{"model": "class-conditioned image diffusion model", "dataset": "photos of plants, animals and fungi (iNaturalist)", "train_examples": 38949, "image_size": 32, "horizontal_flip": true, "conditioning": "class", "arch": "dit", "objective": "v", "cond_dim": 128, "targets": ["species"], "num_classes": 646, "cond_dropout": 0.1, "norm": "layernorm", "activation": "gelu", "mlp_ratio": 6, "head_dim": 64, "fused_qkv": false, "qk_norm": false, "inner_norm": false, "moe": "soft", "num_experts": 8, "moe_every": 2, "expert_mlp_ratio": 0.25, "slots_per_expert": 2, "shared_expert": true, "patch_size": [4, 4], "layers": 10, "width": 192, "positions": "learned", "optimizer": "muon", "muon_scale": "match_rms_adamw", "lr": 0.0026, "momentum": 0.95, "nesterov": false, "orthogonalizer": "newton_schulz_5", "adamw_lr_other_params": 0.001, "l1_shrink": 0.03, "steps": 4600, "batch_size": 64, "epochs": 7.6, "lr_schedule": "linear", "final_lr_fraction": 0, "warmup_steps": 230, "weight_decay": 0.5, "adamw_weight_decay_other_params": 0.01}
Rows from block 5 of a small class-conditioned image diffusion model, named by matrix and row number. Rows with one number within an expert belong to one neuron, the router's apart. Each number is 500 + 50 x the weight over its row's rms, rounded and kept within 0 to 999. All counts start at 0. Numbers have three digits each.
Before each expert's rows are labels from the 100 images, of 14976 (inputs lightly noised), where the router gives the expert most weight on average: "responds to" is what is common among them. Only what is clearly more common there than usual is listed. The data: photos of plants, animals and fungi (iNaturalist).
# router: slot weights (model.blocks.5.mlp.router.weight, 16x192, trained with AdamW), inputs 0-191
# up: expert up (model.blocks.5.mlp.up, 8x48x192), inputs 0-191
# down: expert down (model.blocks.5.mlp.down, 8x192x48, transposed), outputs 0-191

# expert 2
responds to: phylum Arthropoda; class Insecta; order Lepidoptera
router.4:484507440495592438471488579470553463414494542489492460526521629483448498465484391460526535519528612535556482440524553466416414448504490590473470516382490491537437494463452463484461474531580403418453397584479475582482489565480437547466477421531480569502477483479463542503570353473489431498495360568528491507475515518427429529527466417542484449464497497510501424418485457564514549491588492519540503518480480460513581491476489526456575496510420503524459447488480470487501486502543486540387586510459402510548488429486493454451425441509428463417517435506473471484508485606434508465
router.5:473524490497518497497564576536526530429552426521534401526397407492484528494503513493530487581481513423612458533508551586531547529520487493529428475442583517519557609544541466497566481521461515498453456544463487541490444460536470553513388478570529604508506460460511499447414454538492497506625503594482432552438524592452507499543510396576563452545447527574476545483500502469503529468487520522483529541537499464518590572499547585562507531542498387590573442444591450483467459496553501438427522463586419484524459452498516447526491446586502394413448479435466574458465558584497488515
up.3:494499532517448381523508399479473489527499500535525479500517387484495532427488464742519498488496497492495608492477500464558524430584495468499478443653625532500508425481491504476507377494543500496708659489433453510500520588528485458432438480485498512497356498386505489524518504463504530436517505474462496534445519490564467497501465526446528508465464444575589500542568494504499484542519496500498519496500477458503500507499507448522470495501498476565479677515517500500506519377567504480501500482499479495488492500500453526498505490512493495509553506510479484495480504610500525505
down.3:500495538437587413571507511505500500500500500501490500500500471548500500500500491500500233580500500472478528500488421539558500521414607476500500442337542500500500321500461478541500500500511513502413471504657500322500500500500453500513499500500508609589391513500500524500500500507474507500500500567505524502500500480334500589500497490393500500499500500500516500506500500375500500500568500500500500500500490605559500629500500478470440500500500499436500500500603500484462501505393500500481500479500487500500403500500543602570500509517500500500500575500500509500500500500476500500
up.4:486597503446504513463521587560503490502502493509534501501518482493505500470499491481547505498499499500481414488425507555515501500477504505506513629454654491514500415539588499509514487502324523503509158498446491587499491535516500510524466501497504698523507483374484498506499526483492518485499420449497506487497500502506480510514500498484487505494565515492552505490501546515532505492524497491551497500488499580500497545483501482398504509519509500501552507479541537519458457488482482448494496484501295517422501500509502473482486534501579475494459504484499500467499496499321503504
down.4:500493520492538495510504506502500500500500500500551500500500519487500500500500510500500577458500500488494362500477527655563500489502512494500500434596292500500500123500500500510500500500373500497510539501543500520500500511500507500385475500500495487463616567500500564478500500458503477500500500494500500500500500609501500502500444422499500500499500500500503500500500500495500500621493500500500500500500529346506500495500500522465466500500500429516500470500575500502499475502505500500485500500500517500500574500500500539317500546525500500500500488500500464460500500500691500500
up.5:507459534499500500480504473500500496499500533500492504502500459501500510534513505577499491503506500500505505480518491501525501493500499551496533665497443508500495746499477459500498514504470504508501367445548491508502502505503529504571333500500500487508511502552506683514502464500504490500499522514498504452556521498500501503513465431440496497477476513488478503510486500539504513439622488478502499502496503463500500500500500515456500498502502517849493514501501492504502519477486500485500498500490322500496497500508491499501543288503478509504496515495501503504501500500346500507
down.5:500504490500519489501500665500500500500500500500516500500500423531500500500500501500500499500500500518487502500308478520508500515497500502500500326530331500500500319500501543516500500500340477500553501499507500504500500537500501500500463500500500367504594501500500394458500500500555505500500500466437500500500500591501500508500432503500500500469500500500495500500500500449500500505594500500500500500500519566501500485500500752486524500500500452446500513500533500500489493502568504530349500510500316500500491500500366495451500618450500500500500491500500437500500500500666500500
up.6:512520502535468496502459372493503537493521487504480494501507504494513500494500501553419430504502500482406506501494510507497500532500463509498498458489223502497505518505495548646501531499588504495567512505382490416520503515485564490422501502444505396441503452655509580503503537473500505502535514477497505491471473500479509535510605444488491500517502498519432504494466496272518498499483510508265500502501505573506500455479499543514499479501500550488496382462608500509499501510524483501621508503500397450508561504500563509530485530497481500493546500478494469514509507496392500506
down.6:500522391506500492530500810497500500500500500500499500500500531563500500500500534500500498502500500549486450500517513441592500446494572500500500650645484500500500501500497482482500500500451495496499498500530500633500500543500515500511354500500495702470543476500500659501500500480509558500500500621502500500500500429644500459500560461514500500470500500500498500500500500481500500561519500500500500500500519336577500491500500535468499500500500479606500574500491500500512527497404505500461500506500533500500577500500534560533500499495500500500500507500500579501500500500299500500

# expert 5
responds to: class Aves; order Passeriformes
router.10:493497475535481592479528583500536528482535496499487476397471551545448548493455465597536551485519533510520500472483499557511458459449415533417436517570496524441480521429502482496438512535475539512430465491510508538425491512450393491500559504534523599477470549546468530471515392448535553493387448549444499526456646492494504413490432578476540476499511584429433338467478504565472568485537541513501562483423550567489453491495483522390544569441520491520497572538684522505423438569524483459466520494480452518454495473465447556438531481417540468427440549613534484451422488513515432487
router.11:450406501493618439440404606513567516425509516550449450495422509517458477437498507511480456525482530572430522532392628540519570441396516498504531565501579467483537527504475567465476498450480529474517471565464495472462445493523470464469559529457514598470404476578461488541545494461525495486443477480466529448412607519480542507470462480512482536521429548521510491501463504641543459527483546428535508501568539522551437444479464503439498433532378467592459469472508361479535493528473549491535474538563585472539476437505445333464588500515542487472595413503520522457522472545457502509
up.10:481505499501515497490499508497482502484481464500500545484500502500490498498495477498506487519504450509499474452505501503501503526806497591495502269572573503500546415557546492443504497494501480513447475664498481523506500589500449505456669500500555563499575437406500505502507484494500501503501500509499497473502487502474502499495496383571493500511496470510493514500562501584502526513336505554513500509472527589504500646505485461490501470502516450445527526502471512508499501493584501497480490465500500500498500501487247431500503502494501503502486492505495498498497500515511499500
down.10:500502554500501473339501550501494500500500500500572500500500498489500500500500501500500393463500500482499502500481550614441500483557508534500500296427480500500500464500415565538500500500540503500415503497449500513500500443500501500585516500500550472441540483500500461495500500479470510500500500532497500493500500530506500387500372488657500500496500500500521500500500500421500500616400500500500500500500558490598500795500500614476497500500500487461500604500693500500499391465448500501392500521500513500500656500500523540511500519506500500500500536500500511494500500500434500500
up.11:502519507495483534555495491509505483506499521500448496500501485469499500500514503497501513500521500501365496502477507497502501517447522529495503362527475499496514501483576520500500500501548538528482551585513501495508508582474500449472821505493487505491486509473500497498499537535498496491502499497467517517485444496505520496499512543517499503493499499498607502503498499468501500529359499498493498500514459505513501514500512197474497477498500529382495388498499499501558502521507493523578523497489500505500484500501586481447481808459524510499500479496500485467497495493524500488
down.11:500509507500512481404500510500493500500500500500581500500500415512500500500500503500500597496500500500482491500453419496488500461508490500500500550495636500500500284500540546496500500500367501500537501603512500520500500658500509500510243500500498455500525501500500504500500500503511484500500500672500500500500500490500500510500445490525500500440500500500509500500500500499500500338282500500500500500500520551494500611500500750450499500500500453591500449500504500500520452505502500500491500500500631500500507500500487533475500604485500500500500504500500552503500500500503500500
up.12:516490470503491538454502504490476499498499507493486523507499435465500529500500504503500504501504428479494496519407512508529504461482503527500528499470430490513500545504466496494500494502075501538509511475664344475483502617500504490603437503505423504488365571574507460527500496496476500500544486492499504475511498493500500449507384581495487501499499447496606495478505509479505549503553497501508495498500491497466499486478501483428509531504502498583496573502655488500502495587502502492574501501517524508501510501549483508500538481502504500489499495493506497506493523481338519508
down.12:500501635514535687527499549500481500500500500492533500500500442506500500500500487500500534564500500492513521500246464557558500586443509500500500511488533500500500388500526405432500500500456501500315500500531500472500500430500502500465669500500429561481253579500500527500500500499502476500500500636501500501500500504457500547500531548507500500548500500498521500509500500495500500553564500500500500500500473539507500413500500322478503500500500497438500553500659500500509378531481492500498500524500543500500633500500512476491500545492500500500500488500500483500500500500517500500
up.13:499498475489539408430481498452502500502507449440517478509501513538435510448548493396547505571497443552469440581496446523334506521522516549504492522516459504476576508516497480610499491523543447456536543492593496427502445363488561473526766500512457366453392456661531448489458502526520451468501488365500528503521498467491469497499503538507502490558502539570520471499521494541420478463523487519504537494536463500528497503487499571458444478500500505502495413504525497483525489707498485492502514549490500480486542503609573526494575512537500503506490491510484520500505506496611517473
down.13:500509547508419502483495504506479499500500500500545500500500470507500500500500506500500483535500500397532408500507563492513500384499509468500500670548529500500500506500567397540500500500324467469450384586656500484500500511500500500469445500500418592497489529500500708502500500511422515500500500504502500529500500481479500425500507421503500500481504500500465500495500500567500500358521500500500500499500557532528500349500500520484509500500500525639500481500511499501527356735503498500433500458500486500500512500500497520582500646492500500500500559500500488500500500500351500500

# expert 4
responds to: class Aves; phylum Chordata; order Accipitriformes; family: Accipitridae
router.8:507484532439484523443562454544485497506442472574518607524461447535422505531449537532500550542447408475515404484519517538575496529529479468560586502582491494452469546504510421468432526522396458537534422336573449483501486481485524463567461537516551456401487561490514441498530516561512451481489492499439454520522493403486461499595423546459444524457520528497517577551496565460559435554420429474459535534490526585385477544463496502513561529489655467418527556463439499542470476424537558370554487435503486504478447548601571552475552509551526456486448471458505566528457601499528470444
router.9:471461485486480520446572559545521505437514383547525476542446406561557432440558487541463450494486484541491477491504458600593537506589557528472489485633543551483527624514533426476521448511490415520450569420650436497513540476534499508527424612449516473546469476456501455434444578499439515545462546562501451406418514479443524499560506505513421468518454527498521557398499447538528482514456518491538590461492582468565455504442456591521456530496535480518587547559460528479485357386474534434529538555471432501484506492521575572457540447466476523491517496416510511450506566540511508541
up.10:504500490478502481508478550505504533500501522498495494492499504489506506500501506500544503488475485499505500492540509528507489474440502497500503337511827495506508497500636504507501501499434499501501429631501381514497496501502488486540463510499502664614479523504479485487501495474501499485491511501543501500496501519498500500462514428501505502497501503526537500526493492504499509561498500523536501500478450526498494496506486516523500514494500499484500501500827498501497477643451486384500494479503394493502498503497677509498506501508511505492497510501505491482516503497384500501
down.10:500516569500518501485500520500500500500500500500471500500500539496500500500500434500500533551500500498500531500626512522499500514491499490500500226543329500500500454500506499525500500500372501500506500502520500537500500502500489500444424500500500469512523527500500504495500500480495497500500500365500500500500500498518500630500374527488500500503500500500470500500500500588500500390291500500500500500500555502555501613500500701505496500500500501495500523500498500500502379445465498500493500494500279500500637500500541498528500677510500500500500553500500478500500500500581500500
up.11:442479503493395508431541509492509484541501498500500490519492542476494525509521502504492488488501545473500491498401498497502486483644512500504510489422454493489504494563572486466491441496480501543563436559474521543509498475500499560576522533513544545464479437492498791508523484528477400496502508542475507520566488461502481492545453424531467498462493503478541501606489513510520562422186500502517499492449520497504494457477503546508505499532498581582499484475683444488532506440434497543440489533497503494503509516494620493523532442501446501527500521497510499507485447503395479503
down.11:500463428486501522449500469500474500500500500500558500500500348399500500500500496500500467500500500537495497500629522534522500556519443486500500378488499500500500613500490540549500500500442497499582519503415500515500500354500535500521358500500699615420505503500500448496500500473500502500500500448508500487500500525432500588500634628626500500496500500513466500511500500491500500527294500500500500500500506560493503369500500685496508500500500535464500398500445500500537481516427504512396500499500501500500634500500390499546500471512500500500500509500500522475500500500616500500
up.12:507504511504531460502493515498490575480492501503510517465493509505486512501489550503463422516457497502518501494470447460535499769498498560500510449484377509512469564633318515444498468504526414495504477427585540508486503630541499493434498507509509498417508491542493502398506528521500430539470504435499453483490592338502496500491445503464458500462505506524508500582513487504508533536502511488526487494515478571475500507468495560460519502490497482334512523500494500493490504501667498558487500501508522496492503473519420380500590501508502505494538323501501494579497505512375527480
down.12:500501569546625517712506515496500500500500500500544500500500477518500500500500499500500408507500500496543524500581462481505500514538501500500500470330450500500500436500504517469500500500485411528508500487502500522500500545500499500759597500500523503430437515500500463511500500504477501500500500479497500481500500501560500512500497511503500500552500500500478500477500500556500500569320500500500500500500484510504500500500500489521470500500500498469500373500699493500528572582302502500570500517500525500500499500500556483492500675636500500500500341500500506506500500500586500500
up.13:462499486501491500459506354470489500501435505507507332490494510484490436532499556500506409359511455527491480504487473502512530498535488465482497528446502495458516590497507526498505518502613510511502547531556569476504493492517483470416404492403560477350519564566489441542492517567460463565493506455506495500496412486500474481483502549487502504422454485494500518505456490518485504578610504504563493509558551454510492526537510637501466465509594552493511457477478498497498541509463499492614523502464502527487502474504327484500447509494499448508551498520506277501495557518718509447
down.13:500498479528513530507500442537500500500500500500590500500500577469500500500500501500500376505500500509574508500508460386496500498531504668500500518356555500500500502500360500511500500500518584501520544490502500535500500504500512500527513500500563510514502501500500583498500500509464500500500500501502500501500500454473500509500476494498500500528500500500512500485500500527500500501532500500500500500500403556518500513500500449505367500500500512408500359500571499500583391451579495502529500496500318500500497500500491693425500551524500500500500617500500584500500500500150500500

# expert 6
responds to: phylum Chordata; class Aves
router.12:516515592512527480447517418650538524500503498510585436516472502588473490527516467457477407586420480449440523525566519518590553633610517454527529470532524480470472544447550532575509590511492559580499458543571462471527565551529446516584495552558546459394490469458490475510456472526431418541514464495498443461475492583565474454549523518568467539479478428456522523505554488506463477499397492503553434560520537542493496568515510609536538434479485443424413528506440534395537447489447519455468468407458500475507509546465436543597473554666542536513472485498530556505531557533566547461
router.13:571501503410451540495474444543400417543423466590518511461551501501523516490625454446552476413457495504510417454517398536528519498484549428492472418511468546431527573457521418518485542538540444455436516492532454506445549590579459538516489597490474492300499508446485473534517599521454525499481454532514419562506480456523388569461536506424501507455536485449459576506440489456549505485410470499554577498527450544423421486492416506494467509493541502495470516510491533428519470440412580516498504321506528379449497506484432530540477490527505583486493517506505492499486476553423512490
up.3:491544487501478412438493519501517521498479476518500500500476672634500500510497409512492608501510425499500503497296553535459500536525502614499514499411501517506498508519469590407500423496494482509499528727495514438494524486477465511469492503527501493407500440518492389472500495515497526497497521475541499481488507478389495535499477537507494516483508515563353499520529517599460557499261502485484498500583523575516544480425500520485501479491494531517496576435494505502498509535614507500524530500502483497504364500488467525488513493498523499501502419496500491500500496488549505423
down.3:500486510495598484489500514501500500500500500500519500500500565610500500500500559500500494485500500547487496500536529616567500530569511564500500380172478500500500471500483509501500500500530394502518502492505500611500500492500500500542540500500505524469601512500500689502500500518495505500500500561503500533500500503508500494500491500599500500496500500500498500500500500285500500532425500500500500500500501524484500536500500561489498500500500485551500458500521500499501452597375545500521500490500491500500494500500488500476500387513500500500500509500500623499500500500220500500
up.4:512494498500505512516503494460507504500509501503496492495515309510501540448494482521496500474559519472504447496333511500508513500472490448494491511633526515485494555505704448500518500500572515524602557347338496493470502501499502467659525499490514461584478533532501484500499504460493501497493517487487499519466502498499500491511521494566491501498499500488513504506477478292501461363506488502499527500498476500496501490498494495498501500479493500551493732505507496498497495477496489548384500503501517494525505513507736565496465483469529503530534515508497542502505493508530495501
down.4:500453511528383476466500361500500500500500500500468500500500568515500500500500460500500468503500500541522520500504538473515500494505509501500500501417686500500500537500502450458500500500493525482456418521389500421500500519500502500222521500500423591456640523500500442497500500495515502500500500508500500501500500500527500504500678451513500500494500500500531500501500500644500500406607500500500500500500569465479481488500500398441595500500500486480500605500616505500487452472572484500495500409500568500500514500500393437624500529308500500500500493500500502500500500500612500500
up.5:524501501505506504522500489489527501502499507500501498486502444500502501469496503507500430481500503501500496504773500446570513539506494443505501406466501519500497435501549566507500487494550497506492405506513442535503504548495501355481540499502498501396503423503495566502504488500536504457486500500498508536499500517501515500502521373500502498508503500378493505497495489426500427534581491496498498498502508500494503570495500660526502501498481499486500503501882499473500470500517501602516502489502512506499508500494283526497501507495502511498505516495483501502498485515501497525
down.5:500496494500520493487500581499507500500500500500491500500500507524500500500500422500500496500500500499503510500197517531433500367502484502500500528511509500500500520500458444500500500500606499500382499498595500480500500511500501500428582500500509482479520500500500497500500500443501506500500500574500500500500500429481500488500834558337500500554500500500497500501500500512500500522308500500500500500500493503579500566500500510501500500500500497512500501500274500500500389545524500500477500501500468500500411500500527569493500510500500500500500517500500492500500500500591500500
up.6:496484498481495476498538492487446439472499537483454504514493479556507377601518537433496461472494447499503512415493476553452508577533504774496509685569494431501491468540329504541507495483376493505488431493551489547508494491551466558483524486502474516594510453451481520531515503496496496569508506516542463520516508404511437505480492567549438517436551483473500523502513501660502451436564506498462470500472542507494504657500504532523533498525502601436509595477501511497504508533500538467467504473534559503400570530487525403494587436530498497477537538516508516497452499497397525518
down.6:500510490557500556458500506500517500500500500500558500500500499460500500500500500500500438469500500583568491500577510473523500506563444440500500576496367500500500573500515509485500500500600499500414500508650500482500500675500547500633640500500497568502458499500500592489500500500500500500500500420501500501500500456510500477500415497523500500495500500499484500501500500514500500760482500500500500500500475409506500244500500448513501500500500515518500493500489506500484506498542505500357500471500515500500503500500270369510500382499500500500500537500500431498500500500505500500

# expert 3
responds to: class Aves
router.6:548399455506564555582510480487527460469436470484541545482440516603521482379405504484397594500557517546452426466482529580572540436441538523494549541517537504461465593524572505564405482507484486504430512514487529424508485421481563521448467541552497462573495499543483406456529631550512509542494482599495469506525603480460460496449519561449468547481479436562497537442521465477533536617580503535439567396471525521552479506472514395481514530493478466472574527489600560468479456446527505518552515513450393419462506495550579495473582464510443494550463443410479437487471538373487470502
router.7:506503445425461520507552464562508503485524420554597534465480453582528500485525513480511563477498474547483467431452551488598428455484489497506521512507482524564489527573595377480431454456381447574477521438602454532506508388513575572515375499440558474565476455510474440468492527582512456530468502622462513443511492449549419459570374484482477539442545498427528504439522529580472487572476469500493505520415611526457462529500489433508475454446494362553509583551536556466466496502527509520491504531501384476529448497550587529434535556551524494531488547477522418532426544441409480510
up.10:642500541501607508597488506505455496476502493499506530492551520494505498470484486490495526492476499500500514504483469496503508527551453505504500723455485518499521530484487198486502496499502553505482501486508607501509504499500502423542405493498418293518501494499498482501499502470506500458520497500514488491506488518516452511496492591507524514535457485384410480498552498495501493807533521459500500474509565500496504477503501511501502503524503498543499502502590500493500560448454500516493491494504497501488449497508622546503500494485486533526500496498497503501500491522561501508
down.10:500498476506527513478492611500450500500500500500505500500500500523500500500500561500500522499500500502509504500507446507544500543494518504500500292514388500500500600500359497358500500500492523497505487498540500501500500425500500500442579500500520226503494502500500589480500500579494480500500500417497500437500500499499500496500448535577500500510500500500501500500500500368500500475485500500500500500500521486497501421500500628557497500500500505532500274500497500500504543552533500500522500514500488500500497500500801480519500371503500500500500497500500560497500500500527500500
up.11:578523505502495534527532538513482504499500567503503500504540498512494500499468518501489485480500493488475513510465569501586511528502503501504512903453546518500472485499455208486496507503452501498514495487502570522500500505500504498489285508495500443444509481488496499491498472512495453474521491507498509518503502495503502500500494550449501499497474497481500504506482500472505499700493500501499498500511535491509503411488473501495502500500496530584488504490440498500457500491406499511500484482498507492500535500484636623508452489498500499494499484523493482498492454504496499498
down.11:500500524500497433418500513502526500500500500500519500500500515503500500500500512500500498510500500499500508500384497449556500477472500490500500370497375500500500500500473485426500500500501490503566511471498500502500500188500500500523528500500520421490445500500500502517500500496502505500500500523500500498500500458491500522500358476520500500544500500500491500503500500479500500501478500500500500500500500494549473422500500456505506500500500489338500551500461500500498505511532499500585500503500405500500593500500922597501500435537500500500500495500500531502500500500440500500
up.12:385500496494500478507482504500503506472498471506534500497491460531499501504509501518506455502480468522565481507446512604526495399493507598476483526609476500510504509632474439467500486508580446514510660414527581448500493734501469618579559502500522493431448594451506428482499500502485492628497505512509501338497533356500500498499394481500522494495500507523502499500493507510500523566470500501515481500514489504510462496500497540511500517500503500486567665497562497497504480492707500407536499502486483515498503500499375503502648495450489490500498452500502507508462500498468502488
down.12:500467535509514533518500497500499500500500500500494500500500434500500500500500495500500517501500500471481488500463482394490500548495506487500500336499533500500500530500453501517500500500541491500428493506425500489500500590500501500528496500500421671421480494500500498503500500515515520500500500577498500500500500385494500546500367482516500500458500500500500500500500500452500500502489500500500500500500525579446500385500500492520500500500500504521500571500947499500501514410317503500558500480500524500500479500500427543484500626622500500500500496500500488500500500500524500500
up.13:483500500502503570421477394468507500496502500527492499503500537475501509502500519562495532504500493480499497499733475532499487503562495568500505497501401506499498774498289485480500504498245504548487502470600251482501500558501506503581472515513496540515505473396500502478498480495505525502498501516499494500499501496518520502510364501429500501568481501490488501501488500478513507513518499500504494500502509494500502588502498459516457499501507490491492500500494502501500528498500501495505496504496504501499508479566466490500547357505502498493501508497500400492515506503511466509
down.13:500503452499551549538500473484451500500500500500510500500500519417500500500500506500500487507500500497602472500686417492503500459504502439500500248420471500500500373500467482508500500500621483500533448494468500399500500578500586500501613500500515720517499441500500459508500500541499524500500500494490500502500500416418500503500530540483500500501500500500545500500500500558500500367435500500500500500500483480499512509500500360475488500500500546574500503500723500500560652506548500437503500547500444500500460500500443458418500585494500500500500504500500607500500500500413500500

# expert 7
responds to: phylum Tracheophyta; kingdom Plantae
router.14:445510460609524498533498454521500542526477507393481448482495458449447510467457425483522493394527529488481485469525459510463506525531515517455404509439432524577502501532339525531504481435428536543503564516408471488455597505424544504473543541492518595495509538470436449576469490559518518524479455439424536552470395477493501477485552477520501459526522502549556497549615481456492439523458476465451497469448466497585558557470495370500430437530426511535572489432475460516544521461546435587445489520477596482580498481436560521529497657469577505527503422571459491455482487454684497444
router.15:419456521433485506538523387534543548611485451458484457443459453467515441449443575476454570411570509624491418537499426496489515537530539543488529449477460486511506438555549524450573462508469491452441573497466475523406522504518574483455517519472439539545531518444437538519597472524461541534510499405422505520579430400498511447543519498496498550504599510528576535487587477508491496572563489498536562461464474496562511569499436352504484499492526493573569483503448585522541496488486409477484550471460523433528508553555416511454514666527522502548470465474489492420475500345568542442
up.10:484537514505498504491524569496500504480505515470500609506508457493499494493500546406496505506503500448503415502402483483497503444533501337500500589456359443501477358500601502479498512508442516500503679639447469510492494431509464512513543500500503602591492663427498447498500490500499505439505476501500514551516506494506494500498498570493486504500515496490498493510498500470504499687305502499528518500495499577500497539472503496451501502522501477543514616516516507499496500480509478500356500491496590514507537500491499520485507569499494500511466507500500541441501500508722505489
down.10:500579517500404487476500301501500500500500500500528500500500573488500500500500500500500499503500500422512168500710502521503500401498476383500500359456537500500500493500507373498500500500497507499579499500480500501500500529500445500506495500500489462505500500500500598497500500508493509500500500504494500510500500430528500493500493471488500500444500500500525500509500500508500500512471500500500500500500365307554500421500500450481506500500500521522500474500600500503500472497519498500500500540500747500500473500500469497453500472489500500500500451500500539500500500500409500500
up.11:511519499506679409475487306500481493499452499473475529498513499483490496469492465620484392498551495578498534503450516501554540447440497477497500473501304519498500460502356452483501518503487509499508535507588525479503500488489504495498481483493493507417488494748511433565501507501478500500524509463505525496513501490495500491499443490456484500432490503424483503544493499518501508401500500501490509494503504510509508572473500370505500486503517512495506552501615511501495502473592494493495499501495664503516474501496275539509506411485477470500504500520503554485476498488614502497
down.11:500551512500496325433500470500500500500500500493407500500500509445500500500500309500500348499500500561481367500519527770588500542545473532500500260404572500500500583500487503485500500500516488499538465502508500588500500449500484500492523500500498537524516554500500583490500500489501486500500500514500500500500500500490500531500497484501500500503500500500506500498500500548500500479513500500500500500500499465634500718500500495407495500500500510518500496500481499500515509445455498494474500487500514500500499500500496509502500515565500500500500327500500518499500500500318500500
up.12:465497549499505500389528534532495498473500503509503502500500385472489500506501482480495474508499500469500469530496454521479503484472499495501507483505660552506494212517499594504504527509418534497560497599504429530496515468519458470504513500494563624624461516453501457500499498514499491497500500462504501500470498480505485501517499454513500504591512508477502502605496534575495505490270510474502502492508500607502500508500500757475502505499499436667500495477497503508473511506520465437489494500510466485569472500500626500482457536420512499526490500497469543494500515511553513499
down.12:500527505497368320502500380501500500500500500500609500500500491505500500500500572500500499424500500480536283500579516574505500519505474500500500450547467500500500598500464441420500500500631499494527499574363500458500500544500501500565486500500480473500514420500500613500500500505501494500500500479499500499500500500565500446500597548530500500472500500500507500503500500438500500478557500500500500500500357159544500557500500607488513500500500586517500515500475500549484482504449505500411500488500584500500468500500409495486500483496500500500500423500500503501500500500569500500
up.13:503485501500499376402500684501500486541493495493499528511500495538500498500505512343510582565500538543560482498716488560492507481499494508496500402499492503493500547508539467500500498500744501495501487500392550546502500416515434506508520500500499661592500498309500484501500498560500500499508451519506500505516495500497499498479496426496477502483520494507635498482501503522497501476711501500513505499501420550500496507489499513452502513509514501452501583501551522492501409483510499501367507500484516501487487483504569516498505492500508500501481502499522499497497501504390497500
down.13:500496523498454492464500484498500500500500500500516500500500502498500500500500507500500548490500500506518486500371488503510500532499552499500500529561512500500500483500565501463500500500999500500470490500618500504500500574500499500522497500500560549507547549500500556501500500502501514500500500544500500500500500532496500548500497538504500500518500500500497500500500500536500500530463500500500500500500542439508500492500500546500500500500500498378500540500584500500523496503544500500477500496500470500500556500500587498546500503501500500500500473500500509500500500500549500500